A small image embedding model, trained from scratch.
Model: 48-pixel images, arch resnet, norm batchnorm.
Rows from block 5 of a small image embedding model, named by matrix and row number. Rows with one number belong to one channel. Each number is 128 + 24 x the weight over its row's rms, rounded and kept within 0 to 255. All counts start at 0.
After each channel's rows are labels from the 100 images, of 14976, where the channel reaches its highest value: "strongest on" is what is common among them; "colour at peak" is the nearest of a few named colours to the mean colour under the peak. Only what is clearly more common there than usual is listed. The data: photos of arthropod specimens (BIOSCAN-5M). In brackets: how many of the 100, against the usual share in percent.
# convs0: first 3x3 conv (model.blocks.5.convs.0.weight, 160x160x3x3, each kernel summed), inputs 0-79
# convs1: second 3x3 conv (model.blocks.5.convs.1.weight, 160x160x3x3, transposed, each kernel summed), outputs 0-79

convs0.151 [106 161 125 107 132 125 156 150 150 164 167 148 128 140 152 123 149 133 175 177 144 131 106 108 130 124 112 101 114 190 190 107  98 125 116  99 177 172 110 117 160 155 111 132 139  97 102 122 151  89 158  99 115  97 151 164 123 119 117 177 139 177 100 145 129 130 134 143 167 132 168 150 136 104 116 144 140 121 145  95]
convs1.151 [155  86 141 124  83 125 138 132 109  72 111 123 126 168 125 128 111 158 127 145 103 107 101 158 145 132 157  89 128 104 138 157 127 127 142 145 144 104 155 137 124 142 110 104  99 129  67 178 146 100 128 120 107  95 110 131 176 133 131  94 136  92  97  95  66 121 108 148 148 167 117 110 135 146 129 135 129  78 145 137]
strongest on: order Coleoptera (93 vs 16.8); family Coccinellidae (45 vs 1.2)
colour at peak: brown (67 vs 2.9); black (29 vs 0.5)

convs0.7 [142  96 179 144 131 155 112 125 106 142 124 130 140 140  99 119 123 136  89 116 128 145 141 131  97 124 122 118  96  95 111 141 114 133 111 125 131 156 104  96 142  99 122 145 131 142 130 142  98  96 118 155 153  89 134 155 128 164 141 102 120 167 165 110 162 126 108 136 107  98  93 122 147  86 116 159 131 141 124 114]
convs1.7 [ 88 130 102 100 130 129 133 141 137 130 135 156 109 158 162 143 107  95 126 103 143 130  92 120  74 153 176 149 133 125 149 146 157 123  68 161 136 135 140 101 149 124 173 143 126 126 135  90 121  93 100 121 187 119 121 166 137  91  78 148 152 118 136 152 175 181 120 145 171 145 133 125 112 134 161 105 119 127 109  99]
strongest on: order Hymenoptera (57 vs 20.5)
colour at peak: grey (69 vs 8.1)

convs0.135 [144  95 125 104 120 150 166 139 133  83 106 101 143 146 117 108 118  83 132 150  86  92 111 109 149 136 104  85 112 122  93 122  89  95 139 127 131 142 134 159 102 125 145 137 137 164 181 141 112 128 126 141 122 145 176 114 191 112 145 158  99 121  80 122 155 134 149 118 124  88 136 149 158 120  99 112 112 132 125 128]
convs1.135 [ 92 122  85 150 138 120  96 100 138 100 100 129 112 156 141 120 143 119 108 125  94 107 149 135  99 103 147 149 145 122 105 126 118 105 111  80 100 148 152 140 126 138 113 134 173 108 132 125 141 126 137  89 144 157 102 134 124 149  81  95 116 138 139 128 147  91 122  92 108 106 136  86 125 103 131  96 165 120 143 146]
strongest on: order Coleoptera (50 vs 16.8)
colour at peak: grey (57 vs 8.1)

convs0.46 [151 121 132 184 163 106 142 137 170 139 113 144 131 178 140 109 108 155  69 127 113 115 184 142  93 119 144 117 121  96  99 175 127 136 141 144 128 119 123 146 125  93 121 175 120 165 119 118 101 137 117 108 130 147 129 166  93 150 118 135 103 115 122 132  91 131 133 100 108 121  99 129 177 143 127 130 176  66 118  73]
convs1.46 [132 152 130 110 143 169 155 116 125 126  91  90  72 119 148 125 100  98 138 124 133 155 101 184 154 126 127 124 126  87 159 126 138 127  87 135 128 131  94 201 129 153 120 130 152 130  86 107 161 108 103 151 146 121 144  72 112 121 147 111 143 132 127  69 158 153 175 151 141 155 115 115 136 124  89 151  80 129 114  81]
strongest on: order Hymenoptera (75 vs 20.5)
colour at peak: grey (30 vs 8.1)

convs0.12 [128 106 161 134 133 127 172 131 105 177 114 157 135 164 155 182 139 138 131 159 118 113 100 143 131 171 116 139  93 129 160  91 103 153 110 123 107  57 126 119 141 142 134 167 109 107 120 126 182 148 121 105  91  87 107 148 131 112 138 132 121 139 122 142 127 137 142 131 158 117 161 154 179 142 163 157 120  64 129 127]
convs1.12 [126 156 145 137 153 103 139  93 144  89  75 124 103 196 109 118  99 186 139 121 146 144 111 138 119 150 127  87 127 106 159 149  71 101 153 111 137 135 107 115 150 111 137 125 146 159 157 134 103 128 126 132 134 101  83 122 163 150 105  81 162 116 139 124 147 135 112 134 102 104 123  92 120 141 125 119 144 104  73 125]
strongest on: order Coleoptera (45 vs 16.8); family Coccinellidae (25 vs 1.2)
colour at peak: brown (43 vs 2.9)

convs0.2 [109 125 108 104 172 130  94 121 134 108 171  90 131 125 103 107 136 147 135 124  78 167 124 110 136 148 117 126 146 124 114 117  54 102  84 118  90  98 153  61  99 121 132 158 123 122 138 108 135 151 126 126 110 150 131 119 135 126 113 154 110 117 128 135 109  98 148 146 118  89 128 130 140 138 138 126 116 157 146 156]
convs1.2 [142 115 188 115 136  88  90  84 125 140 125 133 114 112 191 126 117 113 136 163 147 137 189 122 135 115  95  82 138 111 158 114 133 148 150 118 102 131 136 129 159 138 143 113  97 112 112 125 114 114 159 126 159 121  92 149 117 159 122 119 120 160 144 113 144 175 160 141 158  78 110 131 105 115 111 117 144 134 104 178]
strongest on: order Coleoptera (86 vs 16.8); family Coccinellidae (54 vs 1.2)
colour at peak: black (49 vs 0.5); brown (48 vs 2.9)

convs0.103 [142 170 165 135  98 135 110 148 145 138 139 104 147 132 125 122 123  98 140 190 118 107 139 107 167 155 116 137 132  80 102 127 113 140 149 149 111 142  89  72 110 103 123 153 169 151 131 151 122 103 146 131 144 127 141 111 141  90 188 136 100 142 136 138 111 112 151 109  92 143 128 156 145  98  90 152 126 118 124 142]
convs1.103 [116 125 154 152 123 107 128 120 133 151 119 136 146 128 145 129 116  87 173 167 120 107 148 140 130 108 143 146 143 107 112 107 139  86 105 140  82 124  90  98 134 129 123 111 135 141 114 144 163 120 163  90  78 114 113 115 126 136 107 108 129 100 144 115  69 122  92  94  92 147 102 119 122 116 108 113 143 143 179  90]
strongest on: order Coleoptera (54 vs 16.8); family Throscidae (36 vs 0.8)
colour at peak: grey (37 vs 8.1)

convs0.41 [ 94 125 126 134 131 121  97 111 121 168 111 123 103 121 138 128 116 119 112 157 121  88 123 133 116 138 145 113  57 118 124  62 156 100 132 158  94 157 188 119 131 112  93 124  98 134 122 125 105 148 147 120 155 115 140 122 129 169 128 159 157 147 140  92 169 146  99  98 139 124 125 141 141  78 101 131 112 118 124 118]
convs1.41 [147 110 115  85 109 117 125 114 127 120 175 123 100 146 179 134 125 156 127 128  90 133 128 146 103  84 162 135 169 165  86 108 156 100 115 138  76 114 154 163 106 125 123 133  84 114 138 159  85 131 118 119 102 138 121 120 100 115 145 130 116 132 173 102 145 160 108 132 129 144 108 121 126 123 127 103 109 142 128  98]
strongest on: order Hymenoptera (44 vs 20.5)
colour at peak: grey (31 vs 8.1)

convs0.154 [151 106 149 172 150 111  96 126 133 104 119 141 172 143 139 139 111 101 147 173 148  88 122  94 151 115 121 121  98 119 150 143 115 150 123 119 148 158 107 135 102  95 150 112 125 138  71 130 132  86 150 140 111 154 125 119 138 114 121 171  90 126 139  94 141 133 108 137 132 161 164 148 148 134 156 142 152  94 134  98]
convs1.154 [171 134 115 133  97 122 139 125 119  85 105 130 103 124 107 133 138 116 122 119  90 116 128 101 137 102 109 100  94 142 109 143  73 144 118 101 112 143 108 140 123 120  88 136 135 103 137 147  93 101 162 120 108 126 136 122 120 139 142 206 113 102 133 153 120 108 113  67  95 140 103 113 113 136 142 133 143 107 139 185]
strongest on: order Coleoptera (85 vs 16.8); family Coccinellidae (34 vs 1.2)
colour at peak: brown (48 vs 2.9); black (35 vs 0.5)

convs0.118 [126 139 114 117 153  96 143 120 142 142 162 107 128 111 169 126 109  86 119 144 131 135 119 112 107 113  66 103 140  94 143 148 115 160  93 138 107  85 135 151  87 126 109 156 121 142  99 151 121 117 178 110  95 107 108 122 133 136 125  95 141 145 132 109 139 149 134 110 162 131 128 105 108 117 126 129 139 125 106 127]
convs1.118 [105 146 114 159 123 160 137 125 147 152 135  94 125 161 123 157  96 134 120 129 116 120 135 182 145 131 158 162 108  99  95 152 122 149 139 126 119 130 182 128 149 170 116  96 135 120 172 121 136 117 160 132 140 111 142 104 117 125 113 105 120 126 163  76 114 163 157 117 123 121 131  99 123 133 122 126 105 112 121 127]
strongest on: order Hymenoptera (54 vs 20.5)
colour at peak: grey (38 vs 8.1)

convs0.149 [ 82 118 137 152 118 174 108 133 159 123 147 135 124 170 130 114  62 167 148 122 172 120  83 146 138 123 152 133 109  96  86 129 130 138 109 116 139 140 109 153 150 120 123 111 107 120  68 117 154 127 144 192 104 136 118 135 138 116  87 104 185  89 144 141 134 106 120 112 125 161 124 135 126 110 164 147 137 121 129 162]
convs1.149 [100 114 135 153 147 120 103 155 147 141 113 142 104 173 133 147 113 138  91 117 152 168 146 140 132 127 159 104 147 127 106 139 140 139 128 106 117 145 126 133 111 125 145 147  94 148 159 159  69 109 135  85 157  81 102 124 125 119 111 205  65 124  91 130 136 172 128  97 114 219 154 131 124 126 137 141  97  82  86 119]
strongest on: order Coleoptera (62 vs 16.8); family Coccinellidae (41 vs 1.2)
colour at peak: brown (31 vs 2.9); black (30 vs 0.5)

convs0.140 [135 122 163 143 126 121 101 124 130 123 149 120  82 114 112 139 174 137 113 141 115  92 145 163 129 132 183 109 161  88 143  73 141 123 124 131 132 115 123 111 159  64 122  92  94 119 100 131 126 154 128 108 105  81 135 137  99  91 161 106 136 147 146 104 111 142 200 122 105 134 142 131 149 139 150 108 105 121 134 143]
convs1.140 [133  82 155 130 151 117 121 155  96 119 101 133 156 147 164 164 150 120 150 126 159 119 130 135 172 102  95 159 129  98 131 119 154 145 110 110 107 134 135 117 143 144 130 108 128 151 119 120 146 124 152 125 153 125 144 172 177 102  92  67  89 127 162 168 119 102 127 151 142 167 153  87 159 108 140 167 172 100 135 128]
strongest on: order Coleoptera (42 vs 16.8)
colour at peak: grey (37 vs 8.1)

convs0.105 [118 120 136 124 166 102 137  71  84 136 147 113 139 109 123 146 117  86 168  98 124 155  77 110 116 110 141  99 128 130 142 104 120  95 148 152 105 167 121 113 122 137  79 164 107 146 139 125 119  99 144 154 146 148 132 125 142 132 137 144 116 139 119 165  91  89 160 121 109 114 140  92 105 121  93 138 118  86 114 116]
convs1.105 [177 100 133 102 106  45 103 108 132 145 134 153 161 114 120 110 129 125 133  81 141 154  91 118 103 138 148 151 126 155 119 107 133 142 122 117 112  88 120  68 151 154 140 110 110  86 134  87 147 151  74 132 136 115  96 121 121 152 111 183 137 128 139 119  86 130 138 136 111  80 116 159 101 110 141  99 111 135 129 137]
strongest on: order Coleoptera (38 vs 16.8)
colour at peak: grey (33 vs 8.1)

convs0.49 [139 154 142 130  73 110 117  94 161 167  89 129 117  97 121 132  89 135 111 145 102 152 117 122 113 163 149 140 107  87 104 110 146  96 103 120 103 153 157 109 119 129  99 119 124 118 153 153 141 120 104 106  83 117 149 144 148 143 128 119 130  98 184 113  98 141 127 145 136 149 148 123 141 132 193 158 166 130 119 134]
convs1.49 [111  91 107 153 130 174 155 157 149 128 187 132 152 124 114 130 161 129 126 124 102 146 181 131 117 131 100 146 147 146 153 100 129 121 130 145 134 104 122 172 171 150 123 135  92 137 102 124 117 129 154 155 113 128  81 123 113 111  96 160 132 128 139 113 117 112 119 139 134 165  99 130 140  92 124  88  89 106 122 119]
strongest on: order Coleoptera (62 vs 16.8)
colour at peak: brown (57 vs 2.9); grey (31 vs 8.1)

convs0.132 [154 156 119 137 118 106 151 148 143 129 107 123 121  82 171 114  99 145 169 135 111 131  90 156 115 167 138 156 121 107 103 104 184 102 103 110 102 116 139 111  96 121 127 112  99 127 124 120 143 119  82 124 113 124 167 112 146 115 135 107 159 141 145 160 122  91 154 112 125 125 127 111 145 102 137 126 121 110 141 142]
convs1.132 [124 168 138  86 103 172 173 134 134 144 149 141 127 151 168 101 137 128 160 143 113 132 119 137 149 125 122 136 136 143 122 148 140 165 125 108 153 147 153 205 121 138 136 147 142 128 139  96 145 138 173 106 127 127 162 114 157 105 170 140 117 132 164 150 116 141 115 147  95 158 153 159 147 149 105  80 143 113 121 133]
strongest on: order Hymenoptera (49 vs 20.5)
colour at peak: grey (47 vs 8.1); brown (30 vs 2.9)

convs0.138 [140  94 107 142 105 107 101 114 123 119 152 130 111 160 145  82  95  87 126  94 170 111 113 149 145 133 127 104 146 120 177 127 113 133 113 118 149 129 111 159 144 154 151 128 146 179  77 121 111 138 113 120 132 149 123 157 104 105 139 145 105 129 116 167 113 112 126 104 154 126 137 200 143 123 104 106 128 106 155  59]
convs1.138 [161 120 137 126 118 106 125 112 126 143 127 117 122 104 113 122 114 119 101 107 165 100 157 126 120 172 113 137  90 150 115  77  87 148 137 127 105 149 125 104  96 125  96 119 147 125 125 131 179 128 132 173 138 191 119 105 139 140  94 124 107 136 150 152 126 154 156  78 117 135 133 116 100 158 168 107 127  76 133 130]
strongest on: order Coleoptera (50 vs 16.8)
colour at peak: brown (50 vs 2.9); black (35 vs 0.5)