config.yaml
model: "image embedding model"
dataset: "photos of arthropod specimens (BIOSCAN-5M)"
train_examples: 48750
merge_dims: true
max_steps: 9500
final_lr_fraction: 0
Rows from block 12 of a small image embedding model, named by matrix and row number. Rows with one number belong to one channel. Each number is 500 + 40 x the weight over its row's rms, rounded and kept within 0 to 999. All counts start at 0. Numbers have three digits each.
After each channel's rows are labels from the 100 images, of 14976, where the channel reaches its highest value: "responds to" is what is common among them; "colour at peak" is the nearest of a few named colours to the mean colour under the peak. Only what is clearly more common there than usual is listed. The data: photos of arthropod specimens (BIOSCAN-5M). In brackets: how many of the 100, against the usual share in percent.
# convs0: first 3x3 conv, stride 2 (model.blocks.12.convs.0.weight, 512x288x3x3, each kernel summed), inputs 144-215
# convs1: second 3x3 conv (model.blocks.12.convs.1.weight, 512x512x3x3, transposed, each kernel summed), outputs 148-221

convs0.274:480502460564465374483467480467495511559534516545493512503447468484469459456482561457397587479469470490460534491472477456523518511438474480532516501558516480488465474533555511518410609535399508482521516498580596516474
convs1.274:495393442482444494563471486481497513505459438456565479533458476502522561503490499554474453480471520516501539404459530548485487477541493546480448532428497470409452425535512470485500498556498473446494562521527472496507472418
responds to: order Hemiptera (29 vs 11.3)
colour at peak: grey (37 vs 11.4)

convs0.133:528504434509504527488525434468483477483503491623529475542532508480452540539523488533503470470532567553523487548505529467510525582472571495474519497518501447459485468459558512477494483476515467521432490495367471568500
convs1.133:542506487543523452483466501514546450484525474490485536458559440478507461630535490475509555493498522533553545435530458501513447600461541470405528549495528514424459532507497502521528498514502507462461469555465559514497524458
responds to: order Hymenoptera (51 vs 20.5)
colour at peak: grey (81 vs 11.4)

convs0.396:471466550487468508580509512460466495473521505505479523520503520563429509462496500495474467495479497430470531531519520491509549489533416497586437434529452510466513506453433516593553446578527560473505500489545551464534
convs1.396:454490516490536471521504508541478452527517491519508522490492579544489500501384496580455459469564481516499506408501503436520509571463506528479549499487471479504527506501528483517487508591519461475609509432523477580525443535
responds to: order Hymenoptera (48 vs 20.5)
colour at peak: grey (41 vs 11.4)

convs0.279:476650509462483468500466447461513465491527487446454480449489608494511475472461433462464481460480487539468454537527500539555522527452473487538497532454593478533508481383491522547496549541495502567590571526465500498517
convs1.279:492545466500514489571541490569516491580433530463470520498528534495484521448483489504454450568516467452539401441468569480539522552563563556516517495452492470470448485541542499458469503592516528512487490466459471478502555561
responds to: order Coleoptera (55 vs 16.8)
colour at peak: grey (58 vs 11.4)

convs0.258:533510563548499523452460488553534497555483521474464416487500563505482474451451500472464545523501472503467443458570467579495487523515502483427485485440507512472463403459451457486502484488539500528576515522499515533489
convs1.258:486488500527484432482547478460394510517536579485442513582532484504559471515529536492442542503468494493475581497462551436418523491539550495459542556581532545506550448485453489449499482501526487496486494473496520526485480513
responds to: order Diptera (68 vs 30.6)
colour at peak: grey (52 vs 11.4)

convs0.382:507522575553525438493489480447479535513486540498453570546505527515474463546488531510487506448495517477553460561477345478488587526497467516499470569572467463531461451525498487457551507515500500510527477505496528572552
convs1.382:443483587455456506496618465508432426419471493447520508509522519465503551551488518477615506483508534492567513495509426477506504530481521413491436562465546519500491431507467535443472466540466529527521489453531485500494484478
responds to: order Coleoptera (66 vs 16.8)
colour at peak: grey (64 vs 11.4)

convs0.470:441537521472503493475499475488428551460552560521502538469499435482510463453506457463494538514479583481501465579492476532516527512419609554490470459564508547530522503494495492458516527580487518546510500473504514544509
convs1.470:532516520484416497490493548582508552465451467454505506454478485506527539442524435477478540488577553511479607557535496523453504461479585479525502508518455542541518543529480582485462483571487493500532481532461554579511493498
responds to: order Coleoptera (43 vs 16.8)
colour at peak: grey (50 vs 11.4); brown (29 vs 1.3)

convs0.256:501491481475564513486554515545500514557514551502520537617507472446514485472429475478537533509515533480512513426476471564463461509437516575508506540479489416529474493458525527503542531499472520552492459528529543473495
convs1.256:462479441444506495510497491539512480526619480510654429454503541490469464409481490549548451505435525573517478427537524438452475506551475526482457500458449477496420479519485458467455439502510507519507534513498506567519488486
responds to: order Diptera (65 vs 30.6)
colour at peak: grey (55 vs 11.4)

convs0.492:527502487537479486459578534567490485515462523529516483480445571490493514537511483479468497444564491434532498430520533544520501521533562589478500466499487409538477523482536461514425490484465410511538412460485441468440
convs1.492:505491567454502493486528525448535506545418499467477466447517532443388487575508485456525507498456481527483471494461549451530506433534573455480423569464550458526510553494524457422483477482518505470482563466460488503430540505
responds to: order Coleoptera (51 vs 16.8)
colour at peak: grey (30 vs 11.4)

convs0.228:515509502567512446508467504536447539482557585479495527440438434470492502485482439441505527517514565460544481489480483466488504490440521514424511493507543502501480449478482457445572511505505494483507488541471561516532
convs1.228:480543523525472536504522477522582495495557514543528528459548526556456489467511437519519569527482563500392484504527401470441523449473515475516486487466512508587608518557514538525531496432536535464560464427479508504527472482
responds to: order Coleoptera (52 vs 16.8)
colour at peak: grey (64 vs 11.4)

convs0.178:483511450539498439486461578498514478436537529502506494522528566464501459527516407484458489490505483516420586449528543573539493494508501501540493479484539484502477577567528547522511497533526489502513473508456457501408
convs1.178:473495489487484435524537547503546479473487458425527444423500548461526505486496475463543508503484459492506423490486501507398450459601515510495485516505553524505540478501533545512520486521440484515476530587497495483495566576
responds to: order Hemiptera (39 vs 11.3)
colour at peak: grey (43 vs 11.4)

convs0.309:493534451503634552504672508435522439507483449475501529588439520433503568539546451486516506539531477464432480460518565536473523509495596496496474492457516462466501440500527437491530530536546446558517456481463447540491
convs1.309:555573559489529450426494540540609467507443521487471474452518459542516513453452497528530551617476546515588503531463460537490485483491537469522487603597433556528598520411565478542525466509411467536453530490503467474487475510
responds to: order Coleoptera (43 vs 16.8)
colour at peak: grey (49 vs 11.4)

convs0.129:480473486451534484418448498465466426528513559486432588454512458470484493513472513551521477514544479383496573485593381481502583512440489431502502415509454507516442527536430459506465551550455466473518477498571535510464
convs1.129:546495563488491533530539471493479470487419477509492440592479485525506506455451483550490466547544492468459525545505476527560481446492532506422452426448513467462473467551493521510504489472474521551520494600437572457441508438
responds to: order Diptera (65 vs 30.6)
colour at peak: grey (40 vs 11.4)

convs0.358:522460528474553498499471455468447588484516478456482491511516456501469612529559506550493463472420484451460452516512481524466486494489533575460536504452479502488531632524539551531490485567482515501454579522489397559492
convs1.358:416538526494479532439479430451467531539486519496443477533482533505470530524450526525536469481525513519473524502496467549565557531447506466597555431485444463429459420489532446522445550525583492532482492479562482480437485495
responds to: order Hymenoptera (48 vs 20.5); family Formicidae (25 vs 1.2)
colour at peak: grey (62 vs 11.4)

convs0.118:476490475526516472513509505496443491476496545501469510396445540467498510502536464494494464529440481522550483490581532556451558547539468448501470437565432454497443433429521472437543496544477446486505532576497502478542
convs1.118:474433499531464475427453453486458490521544469511505507490477530480476525544537494473478485517522579503489473489531510475513498484526501473503510499498443433482473475484568491519448477554493551460514472431477487480518516572
responds to: order Hymenoptera (43 vs 20.5)
colour at peak: grey (31 vs 11.4)

convs0.192:573498527485524485461490472464439475485508483495542486491478532556531519493549489470455478472533496511474544516518475534506442541470558513482605484484599482550499480551484473574497500481448532406439517469486524439518
convs1.192:380498483550519502521487502493579517490455501470514451554537579480517443483446550502564486457516544473473486565486522509518471483491513489489572500523533465519504491500503475486436530532486433433591496582550490522515460520
responds to: order Hymenoptera (55 vs 20.5); family Ichneumonidae (29 vs 1.3)
colour at peak: grey (46 vs 11.4)

convs0.190:463547411494494466497483498505469460478464524454512480533500485541514488483492486495488532476517468489484515515471494512501476448529485582505515495484531561546545541496594509546516502440523461470594494542431517572472
convs1.190:512544496504579501409505445479460460568449544494502467501503463523478513548509462568444555517468519531510507517503509431488496487483473559487540520539512425455501564515427468515460510509412502550525514476447578497478505514
responds to: order Coleoptera (63 vs 16.8); family Throscidae (28 vs 0.8)
colour at peak: grey (61 vs 11.4)

convs0.164:485494475487520486524439511571541539442503516468435468457554431442519489475483479462531536494581475552512567492565515531505557519502437509535498514449494402434584512443546465527415476551475460500513519507530472475502
convs1.164:487532535419493524482481518479581528500503380487487480428450519496501425494537509519530480475454441553520441534551444515515532543554433586531506431478520434451549566466433493532517467485431537507385529527550485470492582465
responds to: order Diptera (64 vs 30.6)
colour at peak: grey (45 vs 11.4)

convs0.247:519528446517513521547552479495453499495511482514490451522483486511513499496464459440476556589497524499456531490509473478438543476476509494490514463588471571517440512490579476629531468566486520499530485481466537507492
convs1.247:468527559524451596518520524467547466569591528530478496535536393531500588582515527453447531461535544497525609562517480510500445504480444485483473464517546510478562449583501493471492490541536476554493570498563596504531497467
responds to: order Lepidoptera (37 vs 7.3)
colour at peak: grey (45 vs 11.4)

convs0.225:537489511468524490514601436513463472498515578500450493510442544511476457478562448477512535467536468524509493530533488477541509476481477522471575455528510483496482424617497458512559476509523532475519525475492477470510
convs1.225:494526521461508438480460461513455560506499479493524505565546508476555513532490488442459500477497542495448524439510538512523502405513493510500480532525533507490496482456505470543467507511411453505523448464529486500498495488
responds to: order Hemiptera (46 vs 11.3)
colour at peak: grey (29 vs 11.4)

convs0.188:446451490428482533506562484458497461477490528554498526592481489541557479491519515521507507480517452561389567563474503493492449537466517543551449449504504421461560493476515469455506465491426481583482533442419500595544
convs1.188:445432453378556574563492509471532542480452464583627512536483424484472408495491530552527482467506454513476500489531469468483533473447493450471458479477485423556519545456419514514522438591490453458493405576519493520508539533
responds to: order Hymenoptera (43 vs 20.5)
colour at peak: grey (56 vs 11.4)

convs0.469:520529492459587479459539469456531477519513525571460520540592432517526479467444487453483482499535524483491482424511545498544463459500497528510483493543490446446469467456491473520508497496478489508555512502443489448478
convs1.469:489456507479524464526507526526508451486542560482495490474440486455552426491509605535472471468528524538512481461396515526443433531382499461487470519581560471518454483570505491562490445556515464496422501480504524504548519443
responds to: order Coleoptera (43 vs 16.8)
colour at peak: grey (47 vs 11.4)

convs0.105:496529541461544521552468437502512411477481539543493498579503457601487468399532547493504524504566531564536553593435480516517496442534478583495544497491514498538522451459523482511504429535542509491515480537428493578558
convs1.105:590536498479529538430519502474599480444481571507551497529446505466533493475494510513481481493479505502532537576510467446462516485526434577540464579597492483587507592495551477436504482438562465427471505492533465518506517530
responds to: order Hymenoptera (43 vs 20.5)
colour at peak: grey (32 vs 11.4)

convs0.505:500537462509517505521558486528443504456462498535557487598530528510550498448522457481490500476534519491450503539502571521552539523539571535529446484525474455537465540491497481443484483548499496503511491449427502563492
convs1.505:415474479519488440498462509468488482572466517498536492458596517526477535446530549523481465476461489513503500442510478471516462414479524484522526485556443525472492479505496504489548480474493531499421529452591505454520485503
responds to: order Coleoptera (49 vs 16.8)
colour at peak: grey (64 vs 11.4)

convs0.299:469526461509596473542432484522511521478509533470537517406553466546471478486513505522433487507508551503529490440477496503476553495491616464501561493522570521457450454448506507526467501533537504540457457519467527404496
convs1.299:554489494492468542485493522510463496505517544512445507459491611532505515520525508427525545473462484466503480571459499530498488471566457489521558521597509488457490477479538562556521538470480493474462442489488463450478480486
responds to: order Coleoptera (40 vs 16.8)
colour at peak: grey (62 vs 11.4)

convs0.98:469509439496539510493500471488627485516498456457609447417507535506497601497516466503503466520522510499527562486538478515488466527469506527533504543538505499508547514453501464494537474526470497551496513525486552484579
convs1.98:418461554541565490469477460543549507466523485575526469483543424505455519486440568483462461468497433464501520483507495447456570517463499511522441535500439613483552516499501453486455571485528482550517500533515557510485514513
responds to: order Diptera (65 vs 30.6)
colour at peak: grey (51 vs 11.4)

convs0.328:493569529533464473471462478524512512482471483403502475528488446540501447573537420513510570481476511526480527520519471554531498505497567514509539512417551508515462533494476486518517403498530496508582508481451501470530
convs1.328:519541500557477493514542533462505516535510456502596476542500538499473418437516513522477506474532537454499469537492510482520497469499466538496520491490546470479484522508482509462420548435506475507503517462441460544557472501
responds to: order Coleoptera (58 vs 16.8); family Throscidae (46 vs 0.8)
colour at peak: grey (34 vs 11.4)

convs0.37:566492489579456436556486429507507506565462479423449516526494500472464501506482469448524517476477499459550510483483518464468535478520514472490528498500442488462518482434521525547493560506477513508551507493590539464468
convs1.37:506486501465574447504459499531458513427468529504508497495474473551438475526482489508462459475541504450561423485473461518506494500383506491492514578542449431485478463595502468563533552497437489445439566472476478537578480554
responds to: order Hymenoptera (55 vs 20.5)
colour at peak: grey (29 vs 11.4)

convs0.509:520534453497589529524442567475457503567473451571520530499542417478497585524456508527498553525479478486549488464452458495506510550504483468496505487510466543492493507494462535476481469506504544513547418493445502495475
convs1.509:578519436482416440499448549520472499520577539552563479469515552409454490485481483571535535414534504487465526479501470515468515512493478509502586513487474495487497499446468486624511514471518549518543393550453477456498570520
responds to: order Diptera (62 vs 30.6)
colour at peak: grey (31 vs 11.4)

convs0.182:505526432463576543552462458511436477560509520434490453535520484541492501460502498490498501517417545469441489527534500545507508517500465439462524472477461458497451515435467528580490518591423454536439546436445542470502
convs1.182:500457473528506472522465484461459468466522495490448470534530501580511436488452533460502548506499511449417484480522568512500542478454455594564469501503511518493520423520589464583473425557567481442520450435495569492524502481
responds to: order Hymenoptera (45 vs 20.5)
colour at peak: grey (64 vs 11.4)

convs0.232:506493456504539448505557490494519517438486499512508567513515484564545464584480524519531479492498490526574526527448553471489462452547417496589549493536586540508481381480443560485494447437372476528509474496481457503535
convs1.232:526449486576512471474433475474468572498487427473467498468517487506479458536502501487497550590564462453446485564490483417451524502543468448500513481419456510493453376508453421432540481488521523571479451492543505443557518474
responds to: order Hymenoptera (46 vs 20.5)
colour at peak: grey (31 vs 11.4)